config.toml
arch = "dit"
model = "image diffusion model"
dataset = "retinal OCT scans (Kermany 2017)"
train_examples = 98430
image_size = 64
horizontal_flip = true
conditioning = "none"
objective = "v"
cond_dim = 192
norm = "layernorm"
hidden_act = "gelu"
mlp_ratio = 4
head_dim = 32
fused_qkv = false
qk_norm = true
inner_norm = false
moe = "top_k"
num_experts = 8
moe_every = 2
expert_mlp_ratio = 2
experts_per_token = 2
shared_expert = false
patch_size = [4, 4]
layers = 12
width = 128
positions = "sincos"
optimizer = "adamw"
learning_rate = 0.0015
beta1 = 0.95
beta2 = 0.95
eps = 1e-10
max_steps = 6500
batch_size = 256
epochs = 16.9
lr_schedule = "linear"
final_lr_fraction = 0
warmup_steps = 320
weight_decay = 0.5
Rows from block 2, named by matrix and row number. Each number is 500 + 40 x the weight over the matrix's rms, rounded and kept within 0 to 999. All counts start at 0. Numbers have three digits each.
# ada: adaLN modulation (shift, scale and gate of each sublayer stacked) (model.blocks.2.ada.weight, 768x192), inputs 0-191
ada.585:525496527506527530520493507530520486443448471503490497526471504472519499482509476539475536498495523472494500499531503514501519450521504513493541522491506522507501519501487524516497518527471483499483516521530474529507501534527500529497500503489496491455490570479466526480487491410499454477477518481513492505502489533535525491485551503480485484525503496460486527500526492454498501528531498511495493551490513445441480549488505533524519522521472488492479491506520532495495530474500497507492446499524482498501493518480461531499513475480523446497498529526523474530472467536501494487
ada.586:576486565486573575549457548575501460451447483476466481567442458468512480421490430563443570469466562440510474479565482470465557447474485532503588546438533563515490552472493569551494538569445446500450565554562502575521527542556541569496484507448517465405482583468473567484480459418515392442456534534478465498474455568555557463435562481517440429556573469471446561470530489452495538564576463503471511585456501409406457559450495590568548531568524507472489452492563571463459574501491473456482453472568488486442536507463474565475538487517573473491509575557574417576444473526475460432
ada.587:468510458534462465475562442464526481443398499499499528457527531497533523510556543529512492568501493544439558492482523565566470495550551508480478536542439467530479510561474463504505498474502528511520452472456519462535448501463437483480558469553455552526526578515406457507512523430487527539525464477525513537562554462528453522561578537479527555458448504397555462514510490492515458458466560561538435511552549479488475538553501500456456497454472435546412555549470497548527468487548530544530397498478495532534443574498418463559505468478464401550484463455484549477511468506511558499
ada.588:479510471518478476464552466477519459452387507499479544471511517489522510529536535515499506543485498528438537507494498571551482481523529501508475544530448474526484505533470475504510506481504516498516469481470504476517440497468448486469539463542472533521513585506390473504505518434458529531525470451498507535530537473528465505538579511495522537462445501388543466509503494490505432473476538544506428513494543472495498550537518502476460509472477418533423544543477512525515477503534539519495409517480503515516421563501427469537517430470477420536501477465488540484501487508507539502
ada.589:474518474507476474496533469477526525468449484517507499477513548503522508532515526496522487535502477522476524509477526541530476491545516475465481512542477479497497495530477476504492493479504522511532471480479491476499485505487458478497523497529482522521518528498464473509499508463486522517504492498530503494527527474490478535540556517487525536481479507457534485489508516469522487475474527528510476499542508486492488509528488479473485498470473480518460531521473472518515477476511519539531451487496497509537480529504460482519484481488474444515483474478476539480506457503536529491
ada.590:416530412558415416444601398418572524447409509519506552415562579526526546524585577496539451602509450585412602518443529579602420523556584481467441532576417429536461488604484415474508464421535558516539402427423532419535423454429399433457594461598429595569567528537423414512521567445458567584564426474532527548603598414498417522591574536468571590419420490405601434533476497511515446417415608605561423464564569524536486507596517453408423466408460418582388604592423457584564417483572569566557385473459518541557435606525414427591478464466415378577462417412452579428552470505514604481
ada.591:477536469533472475461547456474538465455430516496491534468519506502512508479561532526496495551496494537441559491491492548554477502502561510502487543524444478540468517558483473503492503472499513492486458478463521473530445490466454485469558470540455550517523540510433467482498522440455518539528461483521496538564547473529463500541557500477527535463471463424541463514505494510515443465476554558514436500509557496513492520544522499464457492461464437554433540557477513546524477473554540517519419481489505535503447565498428469553506457475471417552478473464501521483513494521490551464
ada.592:545529538484543543522473525544489511462479496490490476543472485479488456497481463556467547485481529460513479486541452469476533465469481526543549502479523558504500544480483542557439530543460472496482534544544424547517522510537502544504485515465508472448472557470500540491475447447534438456462510508487454486479469540542535489464517479503474458533529503492469536489533480479533527536542475496460510555424486437440471534466501551539528540537474509482500469479538549467466545501485484496484490503529453487466531493469496542485522523460545500485513544534568447548463460514489472513
ada.593:529502517485524525490496518525496447497454493483462510516481485473513497497495490509485534490488518490485491506526495514499522479501494515527508527480493515503500528486487526527492520521474490499486522520508489526501486512504504524491499498489499488489479545484456525485501485484482494495491505480487485505482489521523508501490543492515490490507495495461489499493520497494514469511522486484488472530465509470491480556484501524524500526520499476494484485497521532481478524503501502509475482501509468487482473499485476510494531447486527500501499521509520487526480493517507487493
ada.594:470530470518470470476546454471528504436438464512504513467517546511517515505544534509486485559502480533462547501478534549545468484535542481464478536543459475496496524550474469515509492471506531510519462472467499472527467484473444474483542486543462544517521557494455467507507524426484516526511470471528489522550543469508471510544586516484524540470460496440544469515519504461509472470471547550528466503515533483489461524544493486466471503466464459538445546539465503535525471483532527557534420481506493515532471555499440472538504477474467414531488470469482533476513449505533547504
ada.595:528488547500529531569435534526510578456549479509577421539501498491458449505465459532517487483497501454574459499503479407430508498510476497476545413494578534437515528476487527539485515520516461519467541527538501530504576508545513511551445534449522464432498486488574527484504502465618424428456510497498492475485454534503543504460460514486469456553506496558439548507520480472524593547534462455488580505517447491431476432457486521534554514537505569491561444441514538503477529498453459492509519509539481493499600446470526544473502601491524510422528534554511458525514523501470458507
ada.596:519500514524516517499491511516504491485492529495497515512504469488493482486507487521511519491490514491491497492521471492494511507478505533544515515479500513542492510494512517500484508514499492473475515514510488517514490498504506519486503488488493493482495524504492514484493492482503480493503495497480490512496492514530507487489497478503496485508504495493487504490496475530504492510515492497484489519467516483486502514489525525515502508514486487500493488500513519500494516509510508482477491496511496519484494502505491510503529499484517497508507515510529477518499526520476492493
ada.597:554496538469550552487475546551514443532471531502422534544468440482496518435475463513441554460492538468490469483550455505478553481438474536559532531437505535529497495462524550510473521545457466454425539541534510553520488509522552548477478556468514463485476513472458551471466433518434489488489520537475484515459463545522531465454512460509463461524566486472466519462495532516509457533547460478470472531454498475514513538458518535547516519545534477470493461498550536457461550500492478432475509492525484495419462472461485532462520434532552533513473551533541463553461521513452462468
ada.598:561517550486559561517471536561492479442448491487460476552448469462496472456486454578437576491429541452501479481567449482471552442461482551562568525459517565526513550480478556565439533560445443494427545558552459561546507535545512563492486530460519469433462590448471555471454426410506432449457527514473466500479465553570547467452551452519457450545555476465460544472546483449539502549559473499447493589414496409422452556461527579552534550549510486472487462496545569457445561500497464475474453461548465493441502495442458553465565480499557466490525561546583441568447467544462470474
ada.599:461531453539457460465547443460541484464448530511504548455545523523496514499573533509523478553511472545442567494469495534554453541511572508493476529526452458554465487565511456467488471456528528496492448454463521461539452449460455471456563477550440563529554528546451457497504551469462526552542443487503504550566554455517449499537536503476542540454466494450547467523469471529495473453459561575532452473556569509523499499550530490455452463452479449564438549572462486558548460489562552516522433469484519543532467567534431459560501481497460441564479458451494531465548518501486557487
ada.600:462517454569458460451563447461558463467417527514478562455533529501539544517560548492541482556508487550425558493475507570565464506533558501489461536520437455543472488557486460482502484461518536498508448462454524461523435461450439470452567460555447554542535531529414456498507531463439544557559448462518530541555556457509448513552564512489548550447447499411558450516483500524497435452459557565541425483542565512531497532553522478455444485453463426553415559569467474544541461495556554523509411480469525551516428576518423453565496434473461417566474459448475545466521483501517557475
ada.601:534500529502532533505490519532490459461473470483466503527473498468521478502490481533480546502480529474501488496543491508492530452496492527523526526486508530509514526489480531542485525539463482506488529536518489533510494524514501539497491516479512484464475561469476529493486472455492468470468515495495482496488484529537520489481550492493479474518505506475484509493538487469529477531532486489481491549454504443464460565481497542532511539528485486490499478491527528478466532486498484498484479498528457487481477496469474522488535458498531481494510532524538475538470471517500485506
ada.602:472554462564471470458552448473555488424414555510514551466553497521477495483587524543537492561498473541422573476478463532557461541492582538515495530520439468578466491568526469471459471463529517504464454468472506474549435448466442482443578479546425560518552549547426470478482536434446514552541437486484475550569556464550458488529552483481547531458483486419546468540472450536492458458468563583518424494539587485512490495547535508464449469463448425568416550589471488554550473482581565498528399464504513569518455580537401467567521472494471409580502472458520511478540529500450559463
ada.603:505509501517505504500507495505499506458453519496512502501501487498490487485521497536495514509494499500475514486506475498507500505495518524522513491497490503527488505513511503500472501501499493501471498503500496504514486489499493506491518497503485508484512555508470502489484499438511485502505488497487493506513507502542499486500524490496505498501504499467504500503496472516499501501504510527494481522494530476474501505504524520500496501499498476512466505520499516511510504498522509489496444493514500520493504523508459503508518513499503456517506503500520491507501517518480509482
ada.604:575535557504575574476481556574516429458433515468430563563432470455518489436488455561452582480471563443470473477582457523490579417469477573585541587451479573562478548459469575552460533582430442465422562579536459571569474550531505579454499542456490453444449574447438573485447425453445450463456531511484473551453456565570547430444574451493461438536547483436457515481550483459540448552568456487450448579418525419453440582446522578573512569563515452466463455518568562427440575489512485464456461472528439499433449508445440546487552433479576474528503570546588435578433457539471457469
ada.605:566508559477564564525446552564462482431467514464484472558473439468438444471476441592458568458468536444520462472565423443448553472433476580588562508445538578516498539461512564551434549561455446464430560563549456563512526524546538568525464559442525457425467587469489564469456430422525425441454529541449471470462452561593554476439529434518457436556547471484443544470533478511530522558563454462442510575394489417426502537447518586563542548562512509471513444466553578459451564509482462447453479511542428501424530469465483553449550510486564509473529563555588422568466531545433454502
ada.606:563537549476557560499465553560486456501462523516433498553463446496464457436483452541454567462500531459483469482558427488470556488442478549556544534442506556548499537459521559538459522553448460468423552552543471562547491499532544555479490568455507461463482534463452560481480440488447461472468514539455463491458461555543542485444532442489450452537572445464455531470509497501533468540557458477454465548460511455478484542453540549558526528555497472468485453507555562461451558484511488432497494450561468488421475484466466542453524442538562515518521559544566448559454532529431458456
ada.607:483519476525480481484528469480511519450458492520528520477535522520485495518532519514523488532511477521468533513482494508526473512528538503503491516530480481539483503535520480498481469480525522503503473480483475482519470455482461484480530505530475529507542542526471477521505527445506505518519466504500510518533528474525474511522532505477519522472473510464526483525487467525489485475477532543526470494492540488493502497527512500478476486477476462540463527533476495541530480498530528519527452502481518524524487542527460477530500494486480453530494480474499512485523504497499530491
ada.608:582530569476583582488471561585485462450436498523467489573464474477483465448501435560429571494502521436482483500548461496475554460470483519525562528456499564498466536468493586552479524559450518509489562547551459579538491501542504551502494539447492454403481567465448581452521452417491396452464511475477478499468455580551548497427556512507438426545551466451443529498522505484519495561584460502484467587417506414414464553435511568573523530579488466472475445502535555464460583477505502478520454476568456477410516508472459554467482456471580468499530584551557416575459489520479455508
ada.609:576507569460576577503459561575480448418418469488459458567457477476452470458500431582418577481519518439477475507559468493471551460447486551521566526479504565497501524465495576549499523563437471442475566555553496575486491529545529564530493545444500456412465595468436574478474452408457416440442529535457495503461451574582555500437589472483427430559564450437438539470520491463503467565576455497462463593435519399419509570440494585575535522574529462474468442506544546460458575452509471449512439524514435481414474511443432558458492442503574455509534577560571419573462503517456453504
ada.610:579500568487577579527454557571469469423431468511462476568463471490492515470492428557461572489419507449481472469551508508462552457494486526473570535474506553500565563471469574556464531564458416527456578547565549577556498537555527560491484595447517464409468565461439577485433465420450407436456518504495442473463454570556554511432564469526440434564547521438430551494542485456525485569576454493479465579519512423418450556447514579580540533578525464482471430498535566468443574524497446475500448475504495489442487496432437563460489446535574452497521575562546427577477503571477455512
ada.611:566504571502564564516448544564442500406508460439532477568455518460476411517495458541511531500440484428534475485546506430451524445555488515532558529540533538512497583473473566570462541564494484556486574566559452560498526542552418547489476491442512465386470541489529567480547506432562368413427512374426382497469452568537557490438521502449443427562438528520431549565552375430497533569566464490506532553382499446404421514446512554568538549568437517483541439469526583466447565508495499547479509498536449490533535493497501561490568523469564497455564561564563399560480472499488458485
ada.612:578521570462579580505462557575475463407446469474472470573455460471461430475491436577452580474472513435476473476568467495472550454467484550535578555483506573535510545469488577555466542574459428529440571566561474579509468540549498576466493501442512460402470581462446577477485455420469397434428526500441416518461455572580558477432563483495423424554531454455443542503540443467488458565575456506443460591414526394425461572447497596580534550576490449478479442499543578454459575497509489495480469497560446490441453505457447560462534435477578473510551578562589398579467484525477457482
ada.613:568493572460570569507457557569452435421418480488471460567467481482503520428491423577460569486475515435469468492556501518469545451461485534505577509479488540488536527459513573528540527562456436546430575555540533569534493534555504565486491489437508454390467594459431572518465476413441392433440522437463486537462444578574554455431589473547433431565545510426428541480530491464492446574574450484491451590475510402395486567438511595573535534578524454474457436508537578474451570538496443516503437485571422487434455508463435558464551430548569450490534569565562410566471499538490447492
ada.614:578517569473573577517450556569439430430446476495476480563464483481484448480483437566441571480463519441512472460558476479456542470465480520513567582470528564503539576464482570555464538563475469520472572552548484572532504532538515565507475538443521463393473615469459572514498461417489388438446517472479436508462457569568549505431606457493444424552516511473436532488534475469546487561573457472469500588403498378401462566448495603577531534573489490481507435474541581465448570522493472485489485496573437484452504481469480550464533444525572501484567574558586407576480498510473458508
ada.615:551522546475552550519462541555487507498510517504485481549465464488483470424494449524448531473482524457514480476538455465464546482453486520526545468453520552509502519476514554530477513544473454499445541541545504550525523506540539538493485545458503468456489489476519553486474447483495455464462517520460467496480464548515543482445469459509449452542572493515458539506512501494508526546549470488492515524472493483470489477457523529545533523545527514471514459494547539471463552488496476458494502479542484488473539478477506547466541520503551510492536552544542448547469501511451466500
ada.616:581517571464577580478454560578459371422407494460434465566468443467462454424486433606447598468461520441479466461581446497460560465434481583587558580450502578520490563464500579563465554573449432494411571566532480571522489529537535582521483533440512460412464620458417579469463438411420418443442521486444481501463455577610556476431604453534432428558567454424443524472546491483539433567579457470457451605371514378419477597445523611580526543577513454470468441502554595462443579496504458456457443483564410474416449486448425551447588404504581470499555575561614406580467508558433455484
ada.617:509516500504504506486512495505509476466461500489485521493494492502517509487524505515485520523493504502475520485514506519518508483502521511504501524496481499518490516517488504512488510507482507501481497502492521502524481495490482513482520486509477513491503538490470501493492507456483496507501484482494488525518512505525491503504543500492500501494493485465506490492518499494520480501505514510508474517499526477490483534506508517503487511498494471517473508521498519506494506498526512505508458474505483505493482524489463496520527477507506460519502503494515498512499489516493513486
ada.618:549520542510546549513469534546502486441482507503500488538489466487463458482493463557476548483470526464510481483546466472473533486466492549553540517470523548538496528481510546543465521543478469483460543540530469548523505517525515547500487521463508477446491558486493546490479463442514447463469507522479486505481473546556533488463533470502475460535525501492464521494523467500524500540547473482467503558431508440450489537466518558548521532544489498492508464484533541482469547493502493476483482494545464503473503486489479535486542493489547485491525548538562447548480512524457474497
ada.619:519527516495519519514487509521484546455472520511527473517496470518445474436523476536455514495476487484489508487511450470488507506461518519517537472494508533541473518508535519518480501513502471521458512512523473520531503488519501515487508523486489499467514514504488517478459481453521461480478486519479468516510492517528515484476498455490464475518534488484484524513494484500503525518519500525495495525470522474466501481487529527515513491516495492503482488511507534503496521506517485477516462495527517520469528511493474522492504525509518471509503520516531465521501526511433496493
ada.620:517563520550515518518481487518529555398493579541565499518567433564376460439569460600510510515531460489504544458500404423488482579405584587537568462491520527583460481552597514460426484498535480466393507494517503517571518429519495517485533550485448531442561529566526514466446508404524422485505452619454486525559510517587510456464474432476512466523557454515480529530427448579496556521519528545479520523497557448459562436496562562508508431513486512554500486541492519564549519499561508429540449466541516586465562516549455522526487581515510452542524515512572425520562620549349517491
ada.621:522508523499523523484507513525508457500461494493462519521474500491531506506505491513492526505494515487481502486522500530513524461502501510505507529488481514509498511494498526514489512520455498503483507517508487520508490502505491519490512502494479488491476524478461521484485479487463501503489505481502487512494493525511514498495544499490505495509506490464497496497521505481513471517524496500500475526497513479492494549487504512519498522516469480491478500519520515487493525477509510492494474484506476514491469522482471513513509458472522477517484523513515489519465472508510493495
ada.622:488541481563485488480542449488541487373397505512527526477534518513490474506582513567526510566491469524440569494495493528548466504524580534500505554539458492551491526575493483502467489479507512517489467481482491488547457462480427495467571473537428556482550610532433483486494539374492477524511453479505482543570549485572472513532614495461533521482468496418536479541501442502515480479487560565516448535493582439455455545538522532479467490475453443563423544565471524564540489473567545526525373464526463563534473580517388485566526484464484376557492486475528497494532495517477555483
ada.623:502497498531502501493507492502517468465447518493484530498511491493505508496524498526518512505500508505473516498506493513513495506504521523520509515494487492534488502512505500490490499498498500501480498495497516504511478488497490504481519475506485512496512541517457499492498514458487494510513486488494512518514510501531495499503529500488516504497498492457507498496493485512492478500503511519506466513507534483488507536508524516501492498500495467510466510523498504511515503494523520480491450490497495526505478527519455501520523471489501458524505502494511501503509514522485511481
ada.624:382561379569378381413632363382575570413394497563565555372596601582499559525630616476555402645531403620378641515393545592631377562563632443409412522627386399535451462648497378461512431382584598506559372382384547380560393406393368391442630472629390640588608510572417375527525611425444580609583383469552527553650637378482377576629595540445599623388395492393631397553453496528514431386382644645587401427607607545551498453635511423374386412373446392628362635620375429630598383484614584602614348462436559563603425636548382389619435474475376329609467379377422607391604485473525642491
ada.625:516488508524515514506501512513507468497454495484470525510486489476529504505499491515507525494489527492481492504519499518504517473498494523520509527477493504518498517488480514508495519514480494497491512513509494514497488516506498517493500471497506489491485549486454513484496496475494497497502508484488505509485492512526507490495534505504507495505491490460496502480514496490502480508513491506494478527493515475482502553491510519514503524511489477489475498506518511489493513492497507494476468500496486510486472516492474507507513463487515479505495513508515493517475492522507491482
ada.626:524430518519520521548477515528522478541509514493458500527488459462525529463490461492505535447508558475516480511534482511479529494482486526509542459434531518513505486477508520500525508521460455479463512526545510524483528499541554535524481500481539481496490490494507519493467470521482504492475528557508559487487478518503524433470464494499464473524570477512483544471510505509502526521522483498465520513552495506506514523483511513514533520514542522472514484500544522482495525505479452410458509534488532505454510484486515531477533484539525517498473523522496497525471516512491480476
ada.627:521493515531517520500482522519553512513535524462486513513491450475481491471489487498487512481481551480520485459538445472485528482446493534573507506451516559534454509487514517535460532531475464487448517537520465518511507500506532531505485529481512484486480476479537514456434455518510484486478511560479489514480482515496510454475462473507474470510545443535480509467527463506530516515516481482453522500440495499508491486480534513516508534513536518494533477476537529487476519476499480452467541495514488521431513481468528513484540529489519536500475517517539469523481525543457480477
ada.628:585526574485582583472470562579518411422425502468446439566448452423499465454510437596467593494446539440466487499582466517487571437431507600555529544458480566487486571465498583553457583579426411533389580577491509568553476543516510587486509509441462462417437596437435588459448451431438427454441525465497451526460456578601546466431594435512462420556519490433441485480575485475567438566580454458450443589442533391437448588435522606588501575578505452490463442518571628454437580487516463459444454492566375504453453504401431536492600432460584472514501574558603399583458490576453455500
ada.629:448556442558448448454573427450550520445424519529527552441564541540492530502585548509525464585523458558424582479455509559578444527536584497469468531560430453554479499583504447474492468451530545496499435446453523447558434444449416456449580479570425575538560515544436444516492561453455532560544434488517510549585570447510436518556560503441549556440448492431569452537473471516500456447449581595553432476558581509523496496567531477437439457443451429572414575576445482582561450478574561530563401475484525560535445597540419448581473474472446396577493451440478543454549505510495575489
ada.630:398576392552397395417620376398562526427386523548529572394599566569496539503626589487530425628541419606378631500412514586620391555550629463453421523598392422535466472630497397459490432396570574484527384399397546397578399406405386412438626510614385625577600512579407391515515585446430570602580389497543521574633620392490391549605590521441575605394430490384617406546440490535482433393397629634572397441586614529549493462616514446390394432390445393624359624626395453627600399481611591556597353467458524573556436638546376401618446465484395351615447396390448580406594486476500625472
ada.631:498510493521497497490514485497518498467458519509505511492520496507488506486529504525508506517501493510477525504496488503515491508499529518510500496512486492522491506522510497490492489491500504505491490491489498495516487484492480500496524486514473518495514526513471494489500511457503495513513481503503511514524516495524488492511520501489516507493497497466511489508488489525495496493496520519510480512502528482491498501511513510494488489490489481520469513524493507526520497501525519501508452494504493527497497526508461496521506507487495459521483494492511497500511515507480518488
ada.632:488523486541488488485532469488529497419435506512511514483534514513489497499550517547521504547490482519459545499497496523535479511506548518508504531523471490543485508543504485503486493484502514492491476484487506487535464471484465495477546498525458535493532577522452485496492515411482496518515466489509498529545533484547480512520569495478531516483480497439527485519497474503503482485488539552516464518494550465481487530528513515483477493482474455541446530550477509538522488487548529515522410477510492532516473554509428485541520481494486414547494490481519507494522487510487537489
ada.633:558502557462558559529452544559469499444486483466492468555461465471478436456473446567455559467458526446526464479558452451455547451464473541570562516462537575514501551469493559549450534557453447508447554557552439556527529547548524558515467513447521459423467558463509556476470449429542423438442532511468459496468454559558552468449531459506448442557545491503447546484545461462523530557559459470454522575396480426421455535451504575556541548554499518470520447466543575461457560509478475466466487504550448486452535470459492554456563513496557494469537558556577431562466477518464456497
ada.634:541492534472537539504483531536488433484448474470442489530456485457528498484482478532458549487482535475500476491545505509488539446487477519531512525472500526479498534474473536536496545537447487500480532535509512533497509545518514539512484502477509473472463561448462536482484467466490480478464528475481483503472476537534528496480560486518472480529508474460477507473546504459533480532539475462485485551457490446463475580474500535538518546535495493474487478486535545471458538490486487479469470493538439488471490489458467525481545466488538489483518536532531479541457466533503475487
ada.635:477540468518477477461554460477533503448459489515511536468505557500521504568545537494487488566500496528451545519485503547552473482588541475494471569553455504513499538549451474540480491481508532488553462486474429478526453479471412482464547496548469538515533506503461473494526511469488510519511473480543503522537543469492469551548562536459527541467429511450543467540542500472522461466474549554518455500451539496500449528538468487473464526470410448539449547530472502530511477462534553568544446488494491521536456568485465471554477482430476429533463476468491525483502442518556547499
ada.636:427546422566423426428595410426558502442410521527527580415555558549506523526605579493523443596528436586401605509435516577599424539533603480476440557563407426565475483603502423454497456423557559521516409427425531424554409431422399435434604467594415596560559517552416421510485576448437561591563410464504504569607599421504412520583573507433579581415418474406593423543458470520486428417425604608554413455553599532545498486592520456420412447415436404594396598598428457594575425492595585538561392451469547576547420612548408419600477451486424382597478424417464566433566505481497601492
ada.637:532497526509528530520475522528483498462482516484503486526494463487475463500495471545500535479488516474506485505529474468475521498473495543542537498474521529516511526486508529518474515527489481494472530525529486532499509503521521531511486497474516484460488555496498528492503486446531455469482509511469481489484479529552520485470505488505482470524516497497473524494507477514513514528530482493474507541456502459457500520477517547528520512529501502490503473486522532485485529512494483479471477514531473515482518491497489523480525506497530490486531529522542459532492527530466479501
ada.638:427532426544427427457576418428554561486484531539539554428566534550506542503576564467537431569529446574440582513430505547577428560530578474468444489556442432549476455583525425446515439424565549496515419423438537428535443442437437430457578476578434580568581445568478424522514567509471560576570435505528540538580579424469430514574483522462563572431448520475577444540450503544464481426426583582559461431596561568562515431580518443423436439422483456574431583575430439579571429490564566526562445479466569550548473575552461434575461518494425424570463428427447567429564513469492581495
ada.639:500504494498499499499509495500504489486470505504492516495503500496510507488513498514493506506508507502481510499502493508509501498505509503506505510497494500513494508509498499503491497498488505489490495497496502499505491499500494502492511492506490506497510526495475497494500505475501499506505494498503514511509506497514496497501521495493501503495500495474507500494501497505502499497499509518502484508508514487489508517504511507498496502496490486507473510514500509506502500491510514489503467490500499505495500516506482499506504494495500475512495498493501503502496498513499507492
ada.640:509554513512507510478495514507532493490507461456509495505526469461475468528504503504522499534469451492506505472505468484485500482519513504515502484536506543460418513524436506542434482507499533436462513519489541506528511527498508505535496480502501515488512501512507507468497539492523489490455445458551444489514507508503503533493497466453497490499492503504499481479525453486548503511509512497456506503467500497494453497499457508509486492508422505590511495494496534542463504451498388512464501547519463488528511498515498501536513509467507498478573508509509491505502513593449512509
ada.641:498467511523507503515523507505521497501494561470493503516452447470543484472494492500517498496526478495494497484491519518517502500518480494503519492459497467493386487496529502436519538501501523500494498490548584508392493492517490495490502438524491504505437497492490506503508487502491507514536496469449475501486516507494511517495500543497540501491470481495532525531474483555450502504505513530594498505516500493504535500500531497500506468511514498485496532500502493489533503440492545423453499505526500509487491506568495519503512493473502499503500507506491511499489496517532519458
ada.642:502554503541503504490482495507535498484492437534515468505558560461469474504504489510509503511481445487500503441499472484488489512534513506496499489474506577471502468524490504584504536508494448484482508494493419494493507472498459507529503447479447521490537505469496501525410511497512479478502390417442585412523502503506504467493501455497434469510492440499495497464459494495529504509504510500428497504489503488495458502496452506502494462501558500542499493496480501495456506524500553528429503475511491483434510502519497504489482506436504501489571496504503475503512473444484507531
ada.643:502480506477503504486506519499449493513508609466488523507531449503492507482492512493456499517517498500502489463503473507504501498540491503508505524519489498527464523481492504481565540510513534451528505498524500510441482457491495508454495494501495485508448495516501501499600498507488513505582412457508463521473494507496499609493500569595516503488452464503499497490534549531472485501503481508625499496469501507512577507497498501504489492509479494531506488493491487496531501472520547522499505510454544492442481498523501497516471489413503504522463510502500500502502522512568483483
ada.644:501419503460505503519495544504497530538511539466500499515417428510533503457472497479474492443431542495511465393497522494486522508412455470476511495477522526523401453450535504482505558496513412471452503505548515512489510509512588488430476539486563455518447483454503503476388491524504520505505549474463534513452472502481509499484479420558395494492525478507487522452498502483555520496502463507482512488531479525520540480477504482500515527509521509459512479498517511472435502496474424454446516494483569427453504482475513508455520501495504520493527508506482524498484513521488466471
ada.645:507544494576500504396470515501497453490497510468478483461561530454456490489514504510499513530487473509499519534527475492488510496514537534568414494492461540442522534528544501542484582519464512511447514534325497463498505491417445521534511513475414524498503511502507501490489489509506501517485461430473479523532504497513476518495522504492569485498458461501485371473546453525537470502503498408511487501431503486503498512499560520505417512495478501557501469499517553496447503516519546505453506457514380582501507494534498442514538506480504506477469481486531453508526519524453498492
ada.646:510458498570505507414490510508532454502493434441464477473524540446545445508512509510549517522486475513493506475530573512502525469529519530556423512525453486434530532500503509515445595519458480550489515526362548468502498563434412522526516457488434513498508514506501508487423559507496496500477506430492491549503501507513482402517519549448528504498430505498489395501531461462536462503507495403496474507456503489498460521505473513508434521502506496544495488499525535506508508463513601518464506426564394563562494495531500450573559502506508507478508484495524478508513474496540495470
ada.647:515518505595509512441483511509527472489510488462500504503556529434476496526520525506519508542443525494500515430527474484490498479608534525579484538517478521518424526523392511541458542519504474560483519527461516514524470480462377520453509466479483515481456513496505513486512507505498482487506457429457526537514499506518482556484511495497471478480440498503468444525568467509469465501507499486505488506410517498504429513494499524514451556509456482591514463485505551514476509515537443475448517506453472508498468503511502480590562478441514514510555515493539470515528484513523497451
ada.648:418525401590414416422642356416581446438384482528502558397628574531533534539683590523588472675545425609342684501434563608644383518554678504486441565632364420529477488682476412455522463405550555538524389399391550413519362446409361433463676429630378666544598566594382409506525622439430549594577384456564533551686652407541390545616603558445628607403385497371634400555463493513507396403412675667579363506521658477499499559639517492404383457402459355659333648655382471664639416471642597600573366473458497592582402683567386401667496412465414338634461414390474567427595478493546666492
ada.649:504518499572499501463504483497518478469503413520499510498476597486512477464518522513509509550370559498489514577525557501507492464549528519541503551566483499534435492522509498532493529511505511593512504517473502509557473554485420515475515391504507512482473519521503500492426528484504478478450505484515460628518507497521487438505524470410498494493463489499496469471517417434483469498498512496512487514427521486495400522504515522504475536497436480531501495492498500516520499464524485560513501500551479504580474512517491493569556486550500490506501504493536479509499399450512510436
ada.650:501481499499502501490498496501465517502497539487508455497504527452500538455489497501523503489440473497495498554492476512502498507545489488476488495499494487503519535501428501534503423503499445544534506497480545499536491482491517500493494416486526500496494499483497501491573480501498497499465508546559508513501499502495499465500506583494498499502580549500498486507484480512504486508503501490458490500502496495498517510499529497504490496500521491484497498490493500492496502546491501526502500562479508514427490495488502494498474486536500503499469499501495496503495472485514499393
ada.651:515411517549516516502475560515462499564518630472455505525474351457569501422432481468519506387444547488515426486516467524480569540427425506500508482355512501519500442411538516464567495519486433513484524527538545524499503503509659511494454516477553436529505467517502516497495468550473532528533555515439506456411454519474517400466459487562463486504595477517477516489442548581416490514516432461485506477553471530543573491461516479517518467523586512411519462500572459433470513524462540373399535550503529519431486451521522513424505483609517548510514522517481509506461599435469439470
ada.652:500562496513501499493500517501462503519506497518501536503517511475454454501498502490481498497474518500495496471505471500498501527493495507522507533489499538561476523490450501540437491500514431547543502503532496507513481462499467502478501514499488491507471491468493501463503463520494505506506480523500476503488496500495498509492496526494475495492484507499494505545496487522540485493498494509429490493471507513520497502493564494500496521502511488496506498499496485494499499496513513505508518515510548546442479503507511497509522478428502524512433503496520488498498518500498492446
ada.653:497475499568497495515504493496485508495501470485511477496422583498548515490504503495514497522524493497503507467497482495495491481555505498468489483539502490474555495497556501507512442498495526448458502493488451497507512549494487499497500658490529495500523500517505497539468524503517496496516496457516456488505495493499501547506500417514463500496490570501497498500510421497515512496497501497533504498530495500492477493497489503499501489498477506507500498505492502508493498464485430498480504518481502535511513509493497489516532510501500502483438495492488500497500440524504499596
ada.654:496565502489497496495494494500444500492488499573496472494543488512428485482512489507489502486514552500496516546490494506504491528532515509493486490470493521471498472508461499456518507496503549465556497495472480495489501440494534499549508605483544509502535508541499497539457458494495492498490477539501483486509509501506496466501505444480442484512512528497507495542458477511482497504498512479455494503512500492489531499501475505494502491497483505487489499501491453504477500478503504493541490546440476434473506506463493500502479507527498489501580494499500479499524561433446508561
ada.655:501517500515500500510504500500488513513506458437519475501473534496515526500495501489566493493518478501520502541504561492494508493464499498479499472496512512496602502505580500518516509498497523457495502506500557503498518535497484502510489512504504506505453490560510502508428511510511509513516487437456433541506504498493500556497489515497470501498503532507503502502394457515517522498500507497521519490513491510509439486501573495503503501501521516487509508494529499506566500495489536473461504471485482561525516491471508501521520519525501507493536503498496501499498503470454507526